Rows from block 2, named by matrix and row number. Each number is 128 + 32 x the weight over the matrix's rms, rounded and kept within 0 to 255. All counts start at 0. Numbers have three digits each.
# conv: width-5 conv (model.blocks.2.conv.weight, 112x112x5), inputs 92-111, a 5 kernel for each
conv.0:127128123137128123117102116117128129141135128137127131127125133131119044120131131135122117111124129110141144046029152068120123119117120138121124101121129129150131132144130132128128139173132129127131122124136122134120075128079135104142132129128068141107129135125126127125118121114126131109120130116150
conv.1:139116122131080058024097111113130126130124125127125125143125136126125125144099120105129096131111131136126124121124123123121137132126128131130123126139132127130123133126134125130128133127174142132120125028135134119106131130120142129137131109131123235122129139177134130132138137146121132138118126128125
conv.2:171140170131153172146129122137168205255203255106132125133115129131128121130148127123133125124125131130121133118128126125127110146119122172176181140150126008119131088119123111125109117124123127129124118128122117114124124154116126131125120122133137129121123126135135130134136124124128130128132123121126
conv.3:132127133137126109108132118112125124122122120122129136127116076121121110112135137122121121198152132135194098126131121128140144144138118183158129153130144170218204225133144132141130122125129122125124129128140126096119000067106129127134131138124123127132138130152163170167167153160138209111120129121107
conv.4:138126131110130115102119103104121114142133134111120112113118134130128151134115119122129111084120122129137206236173175193137115120125121131128142127119111118110127123127119121133126143129138131134120112122116113128133121121125128136127121148135152178151202111119100115111122124121123119125138132118134
conv.5:111127133132126129122118110127126134129132135127139123125134139123124136131120206129092098232135144163126124119127121129130080122123065140135134133131143132113136185128129152132136130123125133138120120132129124138141132132147147146138133153058120126101115129123138126126125125129125119136133130129130
conv.6:168135144168135142124130108132122108120129125102121128108127159138156121128125125120112121132128126118113121131129127125123255135138136130122128126137134130145131126132134142160135117129120125089125132129127102133124128131067132127156124130126125119116131114126125126097130131127169126129128133126130
conv.7:130130132128133130136135128134128124132126128119124123107122141135127130134098120125118127139125125121118248130146220184132130132138126127124130123133120132127123121135126133121124127128126131138132121114129121128137128136127136132134129158100117114090120130137131131129108081112125124121084110112067
conv.8:112124121128122121131135118120134130115127124142132132127142144132164121132128119137129127125104084105107132133134124123163153134125155126123125124128236142169185136117134138136137127123118120126131127124123127122111113110080151129135191151125130132130132142130145126127130132132133126121132134135126
conv.9:125121124129111127122136122145121132172139129126134120130123146133136121136129130122103125158203138136149124100123115103112114121127112135131128120132128132102130127154187253122142126126136184127126127122139118207181218255246081117112125105117131130123124126130134116142167129120135132132127125135132
conv.10:128130123135130124128127138139128062106130126124131126124131125126129134126132128137127132128118141141149127124126122134131130117130134045121124130128168168142166088150142114135126117129102126134123119114128112130129126111124255244154139136127119121077140255139142140134108112138134130126126120128131
conv.11:129130133120111140141136130131130120123127130127130129125132123131127125135128124134133128123116123125115115101099095113135129122124129124129126128131127131135139134138129122135142126123126133124127122127121119130129125124125141138219247228147127115132126112125101103131121119121126121120100131125120
conv.12:131138133130139117121129119124136152135133131126076127114124178130127127165131126152131104140144129134147126133154146096147138139136160125133140125117132133137126132127125131129126137130130131132126136127134138118122129134128026122117111122187212124164139126139118127123129168107135121136183146137145
conv.13:126117131124121136131138143138123105129117105132132134139125127127123122128148131140128129122135122124123057031121099056132118128128125118124102119122127139133127130165148138141131127121125126129126120121126127115118113107127158183138149145119120122119118129133153132134123129127111113131120125129128
conv.14:130145134116138101163126124121126129138124090121142124126136137128125123126126127129122125130125116131130128124094122139196142129145138128134153127129129131179135137129137124118112098125130125124116121134126092133134126134080135207130120119124108000119128128117136122116171195129127126127128156141128
conv.15:133126122132137121162130117135144133163152144128126129122110122129125126128180180154162141135131129133134130126124133123126132138137133128128133129134099113116126128136119128102126132139131172135137129129135133133119132125127127129105122128123124111104126121124126129118120128125118122120124124119123
conv.16:255129134139124136123130115119196105196210157146136136124137133144138138139128129134121118126118126133106125129131147125109129134131143124193141181152158146159150144119127132138126123121127123133122112141124125137139128137147108085113105118121121066127128125144195127120126131136130131129123132128129
conv.17:133132132131128106113120126092117132107125125130135144125135125109128128128227157138221244129134123137130130120116101128155178162167153122124154129071098098125120126136135137145154131127132136129118108113123129122133124127122119116120112122129115129124125126121117128120139149192243151169145142157181
conv.18:127101130126131084092104131119127126124112115255255205149136123127124131122137127119121128159127136160137138130123128130130137129157131136132136053143140137126162140133131119129137119116126120122130114130121129130123127131130126129131143124083120118131125126117119104127166147139133132127127111118118
conv.19:122134144128141111128122117124124123126128123123127130130127127123098111130255255255255255131156139135132142134133141141116103137130136130122123125128124124123121120128135136134126123126124124117208244138138166133137134130143105091121124128127122122125125082121124119119120119052128132126126130138129
conv.20:155201127125133132133164137135136130136119134124102119126111140138133132138116122128122119130117117159127105079021106076135130128133130130131128128129131125124123129130130139133138118113113130123121125124122131126127123133132142086118129143107121130099131124131133135106159147164142132151158173157140
conv.21:120123130079117137133132131132133140129130130129124075121127129131125118135132131134133133139133134135132131135133139132139119108120131121115105124056123133137179132126125131141123115126098109103130127124115133108130132118104128125126132132101124139135124104148120126128136140156154133111125129125126
conv.22:144123125116125127126136125138136126126124113137169142136145138128127113130125124099122133124125100157135127118123113128135117138124122124107135170126136137133135104133122140132116131133120062149122123126096124143126152134123139103117135122161139137142123131136133131125105121118094112121098118119126
conv.23:094169179165160156145132143135151138134141255131125119126047135173134101119127130143123137125129102105105116129102113122110128135132144134145156143255126119118124081011123123128123130125122130123127130120118120118123112122129133131132142137129124122136131132124129129136079110123122128151108123131127
conv.24:138137130145131101057094121128135125147133122128133117123124123130123126138127130139131128126133122123123136126144130128135136144130164148129202222153123109109068104124127123126125098106109114118130104145143112128130146126127136141125238119126123127125126121105121073122128122131132127133128124120126
conv.25:121130129127132122125118143130096123132125128125140130112125157135175134157143138142169130128101128119122215166129131135136127124130128130123119131126132134151125124122109108122114117130126128132112109125131123137142174255143126100119116130131132142148132128135127136132124125119128126120124129122132
conv.26:129123122126122152175191176179123120118131121133129138137139117126121119116120108098104063125116119116107139132132133130130132132132146140145131132128127127133123129127134140135145126135131134147135134150156153123094089124112123116122124122088110120115118136131133133135128123125132124122131133132130
conv.27:120127125126123177142122124137129132109134135141128082137134127136127130133128131124128133131125114138133130129131131133121116119028108140134132127118160138136139168142143141145140127131116134129151140132133145124127121127116146124137255229133127130129125141132134122212136121126131129124124146127125
conv.28:123131125127129255255147255216150147153144150133124126130121065000014081114123120097124121124130126119132130129136129132174165136136141134129135154142135128119123126118124117115124110128130127133255248197255205105119126115119136142135134134123119122121112131132126126124134134132130138121112118105121
conv.29:127142146138129138156128115104121133125120126015124125123094136134133125158184155189152170129156134140132123129127130135132134126110114125123121117125134131129133129119127118117107124125115130121107129129112131124126121133124126132118128127122132136131147131147122129130125128111057120131133124104133
conv.30:122132118134120130137133127136123125124113129131132122131127077133142199201135137224134129135138133130118122125122123135124117127127122126119131123129116131114027124125130119120121126122103120120132128135136119113131130130155139142133129134131147213255255123128121121122113102130134127129125116102100
conv.31:099120118125130136092104135111129126122121128134134143132123135129123132133129125132135131174134135142128123123136138134137120130125109135131134140114150126134138110144152140255146120131117121139130136129137125255215130133171125100000117111099121122129129131118121124127158145140124132132129136132133
conv.32:118127133120128106096119117106126108123127119152133142158130131086136134162119125119112132124132128136132124127124118130123114124118095113129129126125132131129125128122131127132131120092096114117126102128125126130124125119122124128126130123129127121124123125124119128131131131122126148124124125120127
conv.33:123131128130129140143139165132138140128137135146136137129140125124123124106132141133134137127133138120142130128124123125089147120147128129102124119127134164142137136130131134124132121124127124124132125125129133121118125127106140142134215151124137112133126153170127148151122130124120126131128130133126
conv.34:150125120125128128120140127104116132126126130125134136128138134132129128122117134128144193137134137109143124134124131133114122106108116131124132134150130128125125115154136139122138117133129119136125135123122133150148149138146114133121121127131169090125125120130123140140118125154121126148137132127112
conv.35:122113144126129120102083043127127128125123136123122123121130122110131129127069126129124118129133123141126151131220143139112156130127129153130136129135129124130118127129129129121136129125119127119130200127117127127129128126132122122130148134094062094121118141131203160134125122134120127128131114125130
conv.36:122135118115117121125126120121115122115121128122125126136125132130130120129140133131158134134138129123131120116130143135125136117121113120115081123115123123132130138112128132124127126082132133132220159123144146138093128132125153141135128187126144125141154157131127186134126114119125131126129131137131
conv.37:133124132128122203157230140144114128115108111134138125132138126147149255209115116106099117133128126133127144133127129144126124173132134128131125130126122064122122127129125121121130127122132125126118129113116136111126120074131127130121128123151148149164184120121135124131120129131126128125120116126129
conv.38:198139130131140137128126109123126125128121107132136131128121127115123119125124130125128077125118114117126132138124128150120129145135134126138132131131147121120134134078115233138135121124117110111125119130132126114115119116125174216180136134132132130125128134132140160140140138138136131122118111110101
conv.39:133129131134131120127120128131140134134141133129129124131132139159136136130119116126123133116123108095123121123122129139130128132124132127133125127128126125131123122135130119133135145132133128131138129131133138127124124126128154135125125127119121124118126134139136143132089109121118128120126121118130
conv.40:123128146122128126132110125067097132126127125131168223174215129101128097126123094127107060116126131104127116125131125122108125136126122136140117133138134135135163140132124129124144126131116137145126139136129119127127132132134139117115130128141145134141137109107130095122133119135121130120124112124018
conv.41:127125133132127183138148137155128127130143134081123126132124122119119123124139112125126123072126090119110133122127126091128120108118119124126128129123139142168134134130128142162141127110122126121145132129133127134120134120124139164255176130105117103120112140148136132134128128129127142127128123114129
conv.42:085140132123124123148118142182117110124122121104129135135132129143143138134110127125125129137130156150123135118123127109134129119129127121129113126131129129123127133113124127095126136153161161156123105125132116126138173135137120129131122115136121125101125149127129126132124121128124133124126128131125
conv.43:127109140132130128131127127124117121125103133133150127120127052135123125128124119146129126126123124124128126099125088119237127145137129138124124131122118125125117122139104118130123142139132161141129122122128120130137148130137121121122121129127142136121133130127121131130137134135117174168221249149167
conv.44:130123132138129141133133129121187138133134136133133123141113140132134134137173125171194199121127126125133089109112126100115155129139127163255140176162116129115120125116123167093126123122127131130129127129130154115128125115125127147124117126124124114124096131120123128134118149098122129132134134135128
conv.45:125135133132165117122126124147120124118125124224172180192255118124130132115108132103120122124116127119125135126132126125133149145134150160127150133128146122145130139121113123123123131119136130129138136113129127125112124119128042101128126134128128130116149105127128136124129133130126129125121126106128
conv.46:113126128133124130156140128120128124122129130120129126116121135128123128127116107123124121108130111119133144137121106122087122120122120086125125119124131135122130124130121125128131127130137126149125129130122125133129132133142122126130126125117129128129147167136128134134163126143147146124122119130113
conv.47:130133130134139117144128137125119122127126124115142135133139136141118133161102129123127126125125120121131137130186153124129128126128136125133136120122122127120127124122109114126124125137107121123113015025024086127126124132153126136129136125126121132129135132128132125130132122108043103124051123123125
conv.48:123128131129123114140124132132123126124125129125124122112128130140145142127132131075132108141123148171255122124114118102130128144135135130132127132144118128137161133131135129145210123121128128119136126139120124166141169154255126121125116122128125128129125122134130134129148135121165168255169255129160
conv.49:124126129125097126199127132139130130131131122136139130130124128124127130143132128128106172120124137216151122132115134122134133101130135130128127122129133126131121125177126131130124123099111123102130129129126129124126120130127122136139126165123116130126119134133155142144120117091123127126128132139126
conv.50:125134148134127151120134139120106135133129134114112126129127125125125123107108117114113127121125144230255129126121081122124120127141117142124174139135129118093130125133132130130177137151173199146125135130130105123129109115134132130142133158132132123129130144130160130209117123107138131255138139131122
conv.51:144128149145197136127136197132163255255167255119130134121125127138128125147098104136127130129131134125126115124125123123132127115126117121133170206148144134129119129126125111108089129122113119128100126125117133130137119124129133126126134119117125131129121129127128135127136125121122111120126122122125
conv.52:093123120121130144145127083127127124128125132136118127128131124144116126125127119130117130130129126128143124135132131140132126125100132124123121121121131133134127128130131131130125134154163111127130170160158149123127122104114122119129129122116122087117131131133131139124111119126117126129119125124106
conv.53:128130131120125129127141135137130116130125123130133129139134137137158127132136141136129131126126122116126127112115107123136192129072119128127117125118122134127126122126128129135132132117124119121115113081115098097112115094122127137126080120133124124144136122127127130139146130132126137255159255168252
conv.54:128121130117124121123128122144125128122134129128124129123126255255198131134091129123131134127119125129133111111129120173121128116123130135127122128132102114120126113118126128122132106118116104124126129127131133199141135151127129132130140129255255184140160135130127135131124118117119122117122122153140
conv.55:121090128122125124117129131110123123134122119136134127135122149132122136137125127137128124119122125112071133129121131127150132141139134143124130132131143134148141131123120123122157127126126118122076126118112117098123130126120163161255255170128122111093108120114128124129132167124132134140133126140122
conv.56:126128135122113115128125134101128117118127122143126143124125140133130132139119126130129126118119129125124131134126112124129126134131119125118126129124130132125128121122124129140131122128131129129132124132126105128141134130126122128129127139115124120125121126137128126123144148142150145129128149130135
conv.57:126122127129125117124131081132127142130127131105125124127122110115123118105132138130124133120121123121108124135133127123139124127156142136125101131133118120084124125121099095127126130131137137122105122115106104132126118130133131139132126130133128131129098125125138088113131164155132155130127136149142
conv.58:121108127127137113135129129128122118119123126134154132132124124131086123128127131139140137101128118126130127132128134128227150137151153100134135123125139129129131124112110123095111117094119119126127130129135131138129120128126124134133126159105121131136113128119134173127155165148142145225175151196184
conv.59:130126123125115248176255214172125051125118126127126122112123122123133124150128132138131130140143131131126107131130127134136131143125144111122119127141164148135136148123122126127125141119155132126146206150197132144144141135132122092122115120133171139134172128124127126123135123117118119131122126128112
conv.60:120121124123122132117131129115118122120121132141146157233129109119115125109125119122117134119124130125114126104120124127118138132120135129137131137157138126130126128144154144149140134126134127132098125112124123121123119128121139142144138157128132145124129132124126126128129118121120113182123132131115
conv.61:089138119129153120123097102116121105128118158122123110119108125131118132123154255180194255130123134123107145136144130134135136119125123125133133170120126121130161125132126126106129150122121117124139171137146125163128093132141126122124130127128135128128129117123123099117125113096110120133131134127127
conv.62:147131153161157120125150140112124173132127130115132119104135124128069131115127129123137153131126124124133159141134141127123110121107126129125128127135124127124121128080123113118129134134141133131132126085130132102063118125132149122134134131126128129131127141192142132149080118126128109178147121115124
conv.63:131162127141129130000141132124121122127124113129178130133075112124126126119148231136204210128125093132124134136090136137138139163120142133124130130130124131117114122124132140125133132129132122135134135132134128129123110123108102129124180128127145185132133119128118117112125136139127126129126105127129
conv.64:134131126133103123115122117122131133105124124131161119133120097120116113128142146145139255121121125130143131134182136159126126113122128124114127133109137134135136125125130129126132124126129126123127106125115123127153125146135125120116117114129134129131164112126128092126120126128125124122122124116086
conv.65:126123125126126127125121125121146130130127136143135159127135125134101130119121125120125115131124133130128057123108055122080092075125013134132125127126116128128122125129125126127127144147141136135134135123115124124124113123119124122121126130116116138118127132128131128084131128129127125125131121142124
conv.66:124125135149164145130115131122122120126125122132124130117123130122131130127146126123105105125122118130124129104130122126164136147127146128152125131180141129138141132125127130124128128111127125124147158136146151138127129138134127130118119124139138132138142110113118116121156165148146209159185160186141
conv.67:136129104122104124113127116118130131129123156132135145255222146129127122103158145146133133123129118147130127131115109111135120134126131127126128129132133117126143127126133124127132112118109122101129126122124134129129135136105100116112093071132128134140101128127122112121090111127111120123123134134113
conv.68:215139128138098132133128131148120121125128131246152140153152139134123122133131143141140130127131135126136125133128122144135131126116126129128128132137130130120119116138127133124143105134129148135117126130128113094128109123129125145118123141124117127108126115126125113128123124125135135129126129130131
conv.69:124130118115138131126129098130124129159130133131168138127137126129122075123124128125128137161173116006131131121126117128124140137118143162116130130120136133134135146138136148139140138128130130131124133125116127122122120118050137138137133176117119119122124116109106122121130122125129138141141131123131
conv.70:135132152151173112129131074127141159175149168143132130132125124124132138137110131126125128177239135128126134124112125128122130122119128140132127120126124136123125128125128123117131133207133140130134139150155128180120128129133131125132131131123119122105116129131119122122131073118110130127132130133133
conv.71:146133131136149135129129124119138129106132121137132128111126151133125126132129123100122124125128127126127154126105120110125127121115118133129114113120137128133141140142166127133134134130125132127123119126128094141134127136129132127121130133146135121136114130131128142120129136048113116129122121111127
conv.72:158168141131124010116113121129125126144127135008118116130133126127136130130130123147152137132126129130144088101123126135126113133135139098100122129123132128138135135134126135133148126129129127130136120108124129121113132121150123149142202154093115124133133116120144115096116111133132130064115130129129
conv.73:122134112129129121126127104124128129125125134129134147136168128116134125136125124128132136140137132137140142131115154131125117121125134121128122097132132140159138166120128130081095123124125115126110122038096120183143129135133128128118127133126126122124132127116122089105140138129141129092125119123125
conv.74:174122132118148122129120124108131122123103127127131118130131117128126122124129126140131143128129130165133131093129133127122118127132125136132124131157122093110126119113115121127125173246255255255138127096135137137128105117125125112121127128174121124127122136129146128129127132088117106117137127129125
conv.75:129125129129134096214199130115121130122116127143126131117150127126124116129218210255255255134130137128134052094072099119131126120136126144130128125135118115109106127122131142143131118123133133135181151144171134139133119146125130112130123120118125131173097121128000123121174145166139188127120130121128
conv.76:133126136122127123132143171130130135131125119159135157162139145159137133143146128130118111122128119123126121124103118133154139127139140129123116133121132133140130129115135124115120133099135125116131129128125139112143143135140126129131117123138127138139134123114121134131116163108123115102139124131128
conv.77:121131135123130130121129134141126127126145125127130130123125134128133148130122134124129113143119123125130096112127113132177134147133134115128123127087127135125120119117121122122118124134133129133129132138124133128124128129132127124121122132128119142133122146134135121123130125127121128123135129124133
conv.78:145173185165253110142127130146186209146214216122128126124133128126136141132141126128114129122132125127132147131138122132135137131120132167132143133185123125130130123133132132126131132126116127122125104129118114128121130120115126126124124126122086128121129117127121123125131134127119130123106117127106
conv.79:121113121122129132126138162135081122123123122110123123128117119099091097122131140139129127109106121119125141139132133132132125127139123113127124132128121126125125120127130125128134078108127121132158108138135131120117118126093123125118121126132131126129111128132127117138133132133156138125126130128120
conv.80:116136120130130133118126124132115117129120124156153144141146125137139125108125149079121114133117103118121097122128122127166255163189213102102121124129135129121140121126140128125111119134129123130131124131129142129131133124130130120112137129131129123131134136134114128132180135129120140151145145144135
conv.81:119119121129126128136121119127132111117126127126124135128125128136124124127141139126132134128121133125130119022128120085166146138158134115114123127123128128126081119129134122130133126129115133133138127130135138133128117088123130127134125128126134118102095118127128137131121136173130136170165157140166
conv.82:225155159129065103248116103110255247172124086125085114122127129097124133139113126125132130120138114124137114170126127140130101129131134228154122106114113129123117139130134136145130120121129117125126124080095000129127125124128118121127124129124133104125132136124133134121110123121124122129129131135129
conv.83:134128125132127129126130123134127133132126133126127136129156126130125139124112127123102126115133127116128129138108143128172145255140171123121123128127125110111125116121131098133133151133123148127133236187125118131118131129127128074116134126126131129121138125122131131117139127130198144255141139146216
conv.84:133122123134126124121125130097132116114128128144121117131130132129126131139126132127121130137130130148193096127124116092139130131106136142132135176140133126122120117126163130134129133149165255255108129131119117128123132131123132126126110136126130131116118127129090129089128126125119130131136110131138
conv.85:140135144131140255227139159215111119116081113127142129126133132128119129126088069056113068136136134129131125114073104101122108108126127127124132130094124127133124120131133131105128117128141177127200171228128144123132125122113136133126120133128114131120133140132154143146119091037115099117121123125112
conv.86:132168133209160098103077106109060114160255204134133124129129132131131122123126123112122126141125128127127128135129131121132099127132125125155144250190122126133120114143128142129137123121131129150111126118111129123123129131130139128130128086128121123127115142118114131135120120125095125131127131128131
conv.87:125116125108119135126131120132125126153121116120124126127125128134130154131137113101127121122122128115124127131125136118117104122120116087121124138130191152255136132096142142127130140142201189255160165127140177131129133129135159140125151255136108134141144149133132152144118130121110126136126128117126
conv.88:126122122126112135135133128128127124131119126127121128140137133130128111128165128116120105128119114119097127127133179138116126129080128140123121123124133112124125151113119157125128125131119129131116119120127120184118123124126124128130118134139144132121115034106123120132117111120130117122132199144199
conv.89:122105082113116124126121122113127134134129122119122117119115128127137133153225137134126131148129140149133117117057068107132129128131126126117120117125134134126131131126122126127125128126117122126125138147175148125125123128131123107121109111137125130121127128129125121138131132129145113124121128102122
conv.90:133129129120130133128124130142131123118128127129106116128106140128121127127142163126137123126142149137154130134076133077122117121128123123116109124121119133124127125133210147141135113123122127132124123117113122227255143141130087110129156133122129130134128149153129127139127128127127130127145135129119
conv.91:120127092121132145122148130151125127121117126168119130122125124128142124127139122127132130123131141145144166145173133146131140127124125117101120116118125119130130129142135141199140123121126118123151144149137135114116125143119138134131133110108119130122124127127137131145128144129131131109124127124133
conv.92:132127136128120120112034112115127124124125128129116122120127130129149136125119106125126123137147147128136126128141148137132134144176139133127125128125116125129122119107031000000000130136128128164121135092116131118105122119123128112125127134116123125126124160145133109133189105135144129255244144157130
conv.93:124121118126110130199120131134131143136132154138129128128091133138142132124130128143145121122129133129120115115119102129144126129124126138134121141146141135132135139126121128132131118132119124132134156136130136123123117133139136131135145172118123102121118129130139129127109127126136116111134122129130
conv.94:119125127130255124122125137097140119151136135132126120133144134130149133131120136130126103186123189161141123131135108134134137118133137100112123131131118121125131128128135133135130119125130120124133121130111138132150190149158126136134121126124149137143129134162123128111073111130121112138130145143160
conv.95:255199206217194157139169146186255255207255193129125133128130153122107118102118123115126129125127142150131128121136124121127132125125120231151156255155132133121128127129125122125119047129118122121139124122129123127124123129111125116071126255136131129126127127122124122122115113110117118095125123120123
conv.96:192127149136128127126138128125130123123131122128135126119102121128121130131139099153131136119106124107122131129140129121131152159135143113127129127128130133130150125133131127124120127128136124123146128136117152125135121127130132133112239130133128113123124129141129139131125131128133094144148146141144
conv.97:132139130119126128133124108129133138164135123138125183135131128116116137152147125124123129134129126128139156136188128106132124126131129130126123123129128094128139123125135129118126156144151140255132139135126130124136125091127111122115115123127116128118108125121118127117140128131129170143127133133137
conv.98:133132132162132126133131140132128119131126121118120130128125134121127115097246177230133127121128126129129140135136132137099121125138134125136136135129114136128102127132132099137132132132137149141124118127129126122121119097116131124123123127122150122120125129125130129128128126132125126130121126126129
conv.99:131155128133157121117078126133158127174153145121114132107146120120121125112132134134137137132120142105137124119098120118128134131139126117120132117132128121123132122124130139136139129122127082118124120128120122133133152137168144140138131173141147132128125120123125128125134114122132128128128141105121
conv.100:127120095131119103114089039000137125124132126127124133130129127134139112130137133133126125113120111027115132123119124129126107122117121123108123085128118106123117125136132135132129130126121124132125129117112133143136109120130134132130140129130118108103132110133126146122134122129125126132125120116085
conv.101:129135132132131126135136128133123133127124111124121125115127124121126140131127125139153145125143134135015113127129136140126126135130129125119119124141126136125137127206132119115118108106123113125124104118121121191142134137126126140218127168136145125130133144141133133144119118126112121125120122117130
conv.102:128113128121125126111113116108108098101126121149129130118128181138136139128151190175193201132136174193122179173164142133133121123130121116128126121134127123125133114129128123144124119105122130132128130132129130123129131131125123119122115115128132133125132126119126130124124117126131110125128105113150
conv.103:128124126127129079121118125087133123125123102140127113126119109120122110081126130140127124114137158157104122137128140130148133133123136132118123106120123125128120124133126129135128130128121127121124160117126133140255151255181135125132127131130000124128129135128123135134079124129138177124116120115123
conv.104:124133126133108138107124131132122127119126114133139141139132130126122126129122117128138129141142138133146126124109126132125129130129127134147149127125121130137123144137136148136137255192153138162123125115138129122127130131130122126121123121120126119122130143163156165156126121123131102130125123125127
conv.105:136126117120132134129129107123129124124131125138133143142135124129127134159131117131117129135142131131128131131127126129126141126132157125132119113138133123136129131206165132125134112126125131084128134133123137149121141146119141138124133107120086120120116133125120124143178255140105151254129143142126
conv.106:124124130108124174175171140154141135127128137128128048129124137126134134132128123122112070130150133138148123102122085111129127125127136119122131131122122123111127074129132123162126103111119205114166152137162139130125125137093120103130140122131134139145133129130120118135120138127127118125125122119121
conv.107:116120117128125134137131125131131120137124127133135127127132127129124129122125126125129125122102125125121125127132135130116128136140131128120127130134133124125137110163136164160126122134113123127137118131130124116124136139134147127120126128138123128122116153129142125136143123163147149120125124164134
conv.108:112123128124123119137124086130131126129131127125131132132144120128124136129125114130117111172131141179214110117127052107115124080130119125129127139128120106118106134141177165140166131123130121121123131118131114194141210140159130120110066089155129119127135125119131127126134145131146126127123127130089
conv.109:124114132135091130129127132123114130139098113131139132147133139155149255148180134133163134129130123128125122121143137131138128133125135139133129133127157117140135131143133154136143120118120125124122133128132064139124151132133146125119120117123126125118112123113124136132126125117126125121119125121091
conv.110:166139123129137122125129127136131121130132145131128139139128160143142139118112064125101106127125124134111166144136129139119087125132123133127130125131106132126132136134110130121117122092133109123109105093074101126146126129128119125124121123102107101135120128121125117125119121128124103129129071126121
conv.111:130128131136131153224152128211127126137128123131131143138128122123133129120111130125128124128119139117139210133131255155126136131135114118132132130116127163123131128124125129131120127130125122140129156145216142130120126120126132141130134122158130133131129126127124118121118123098107120125113143115124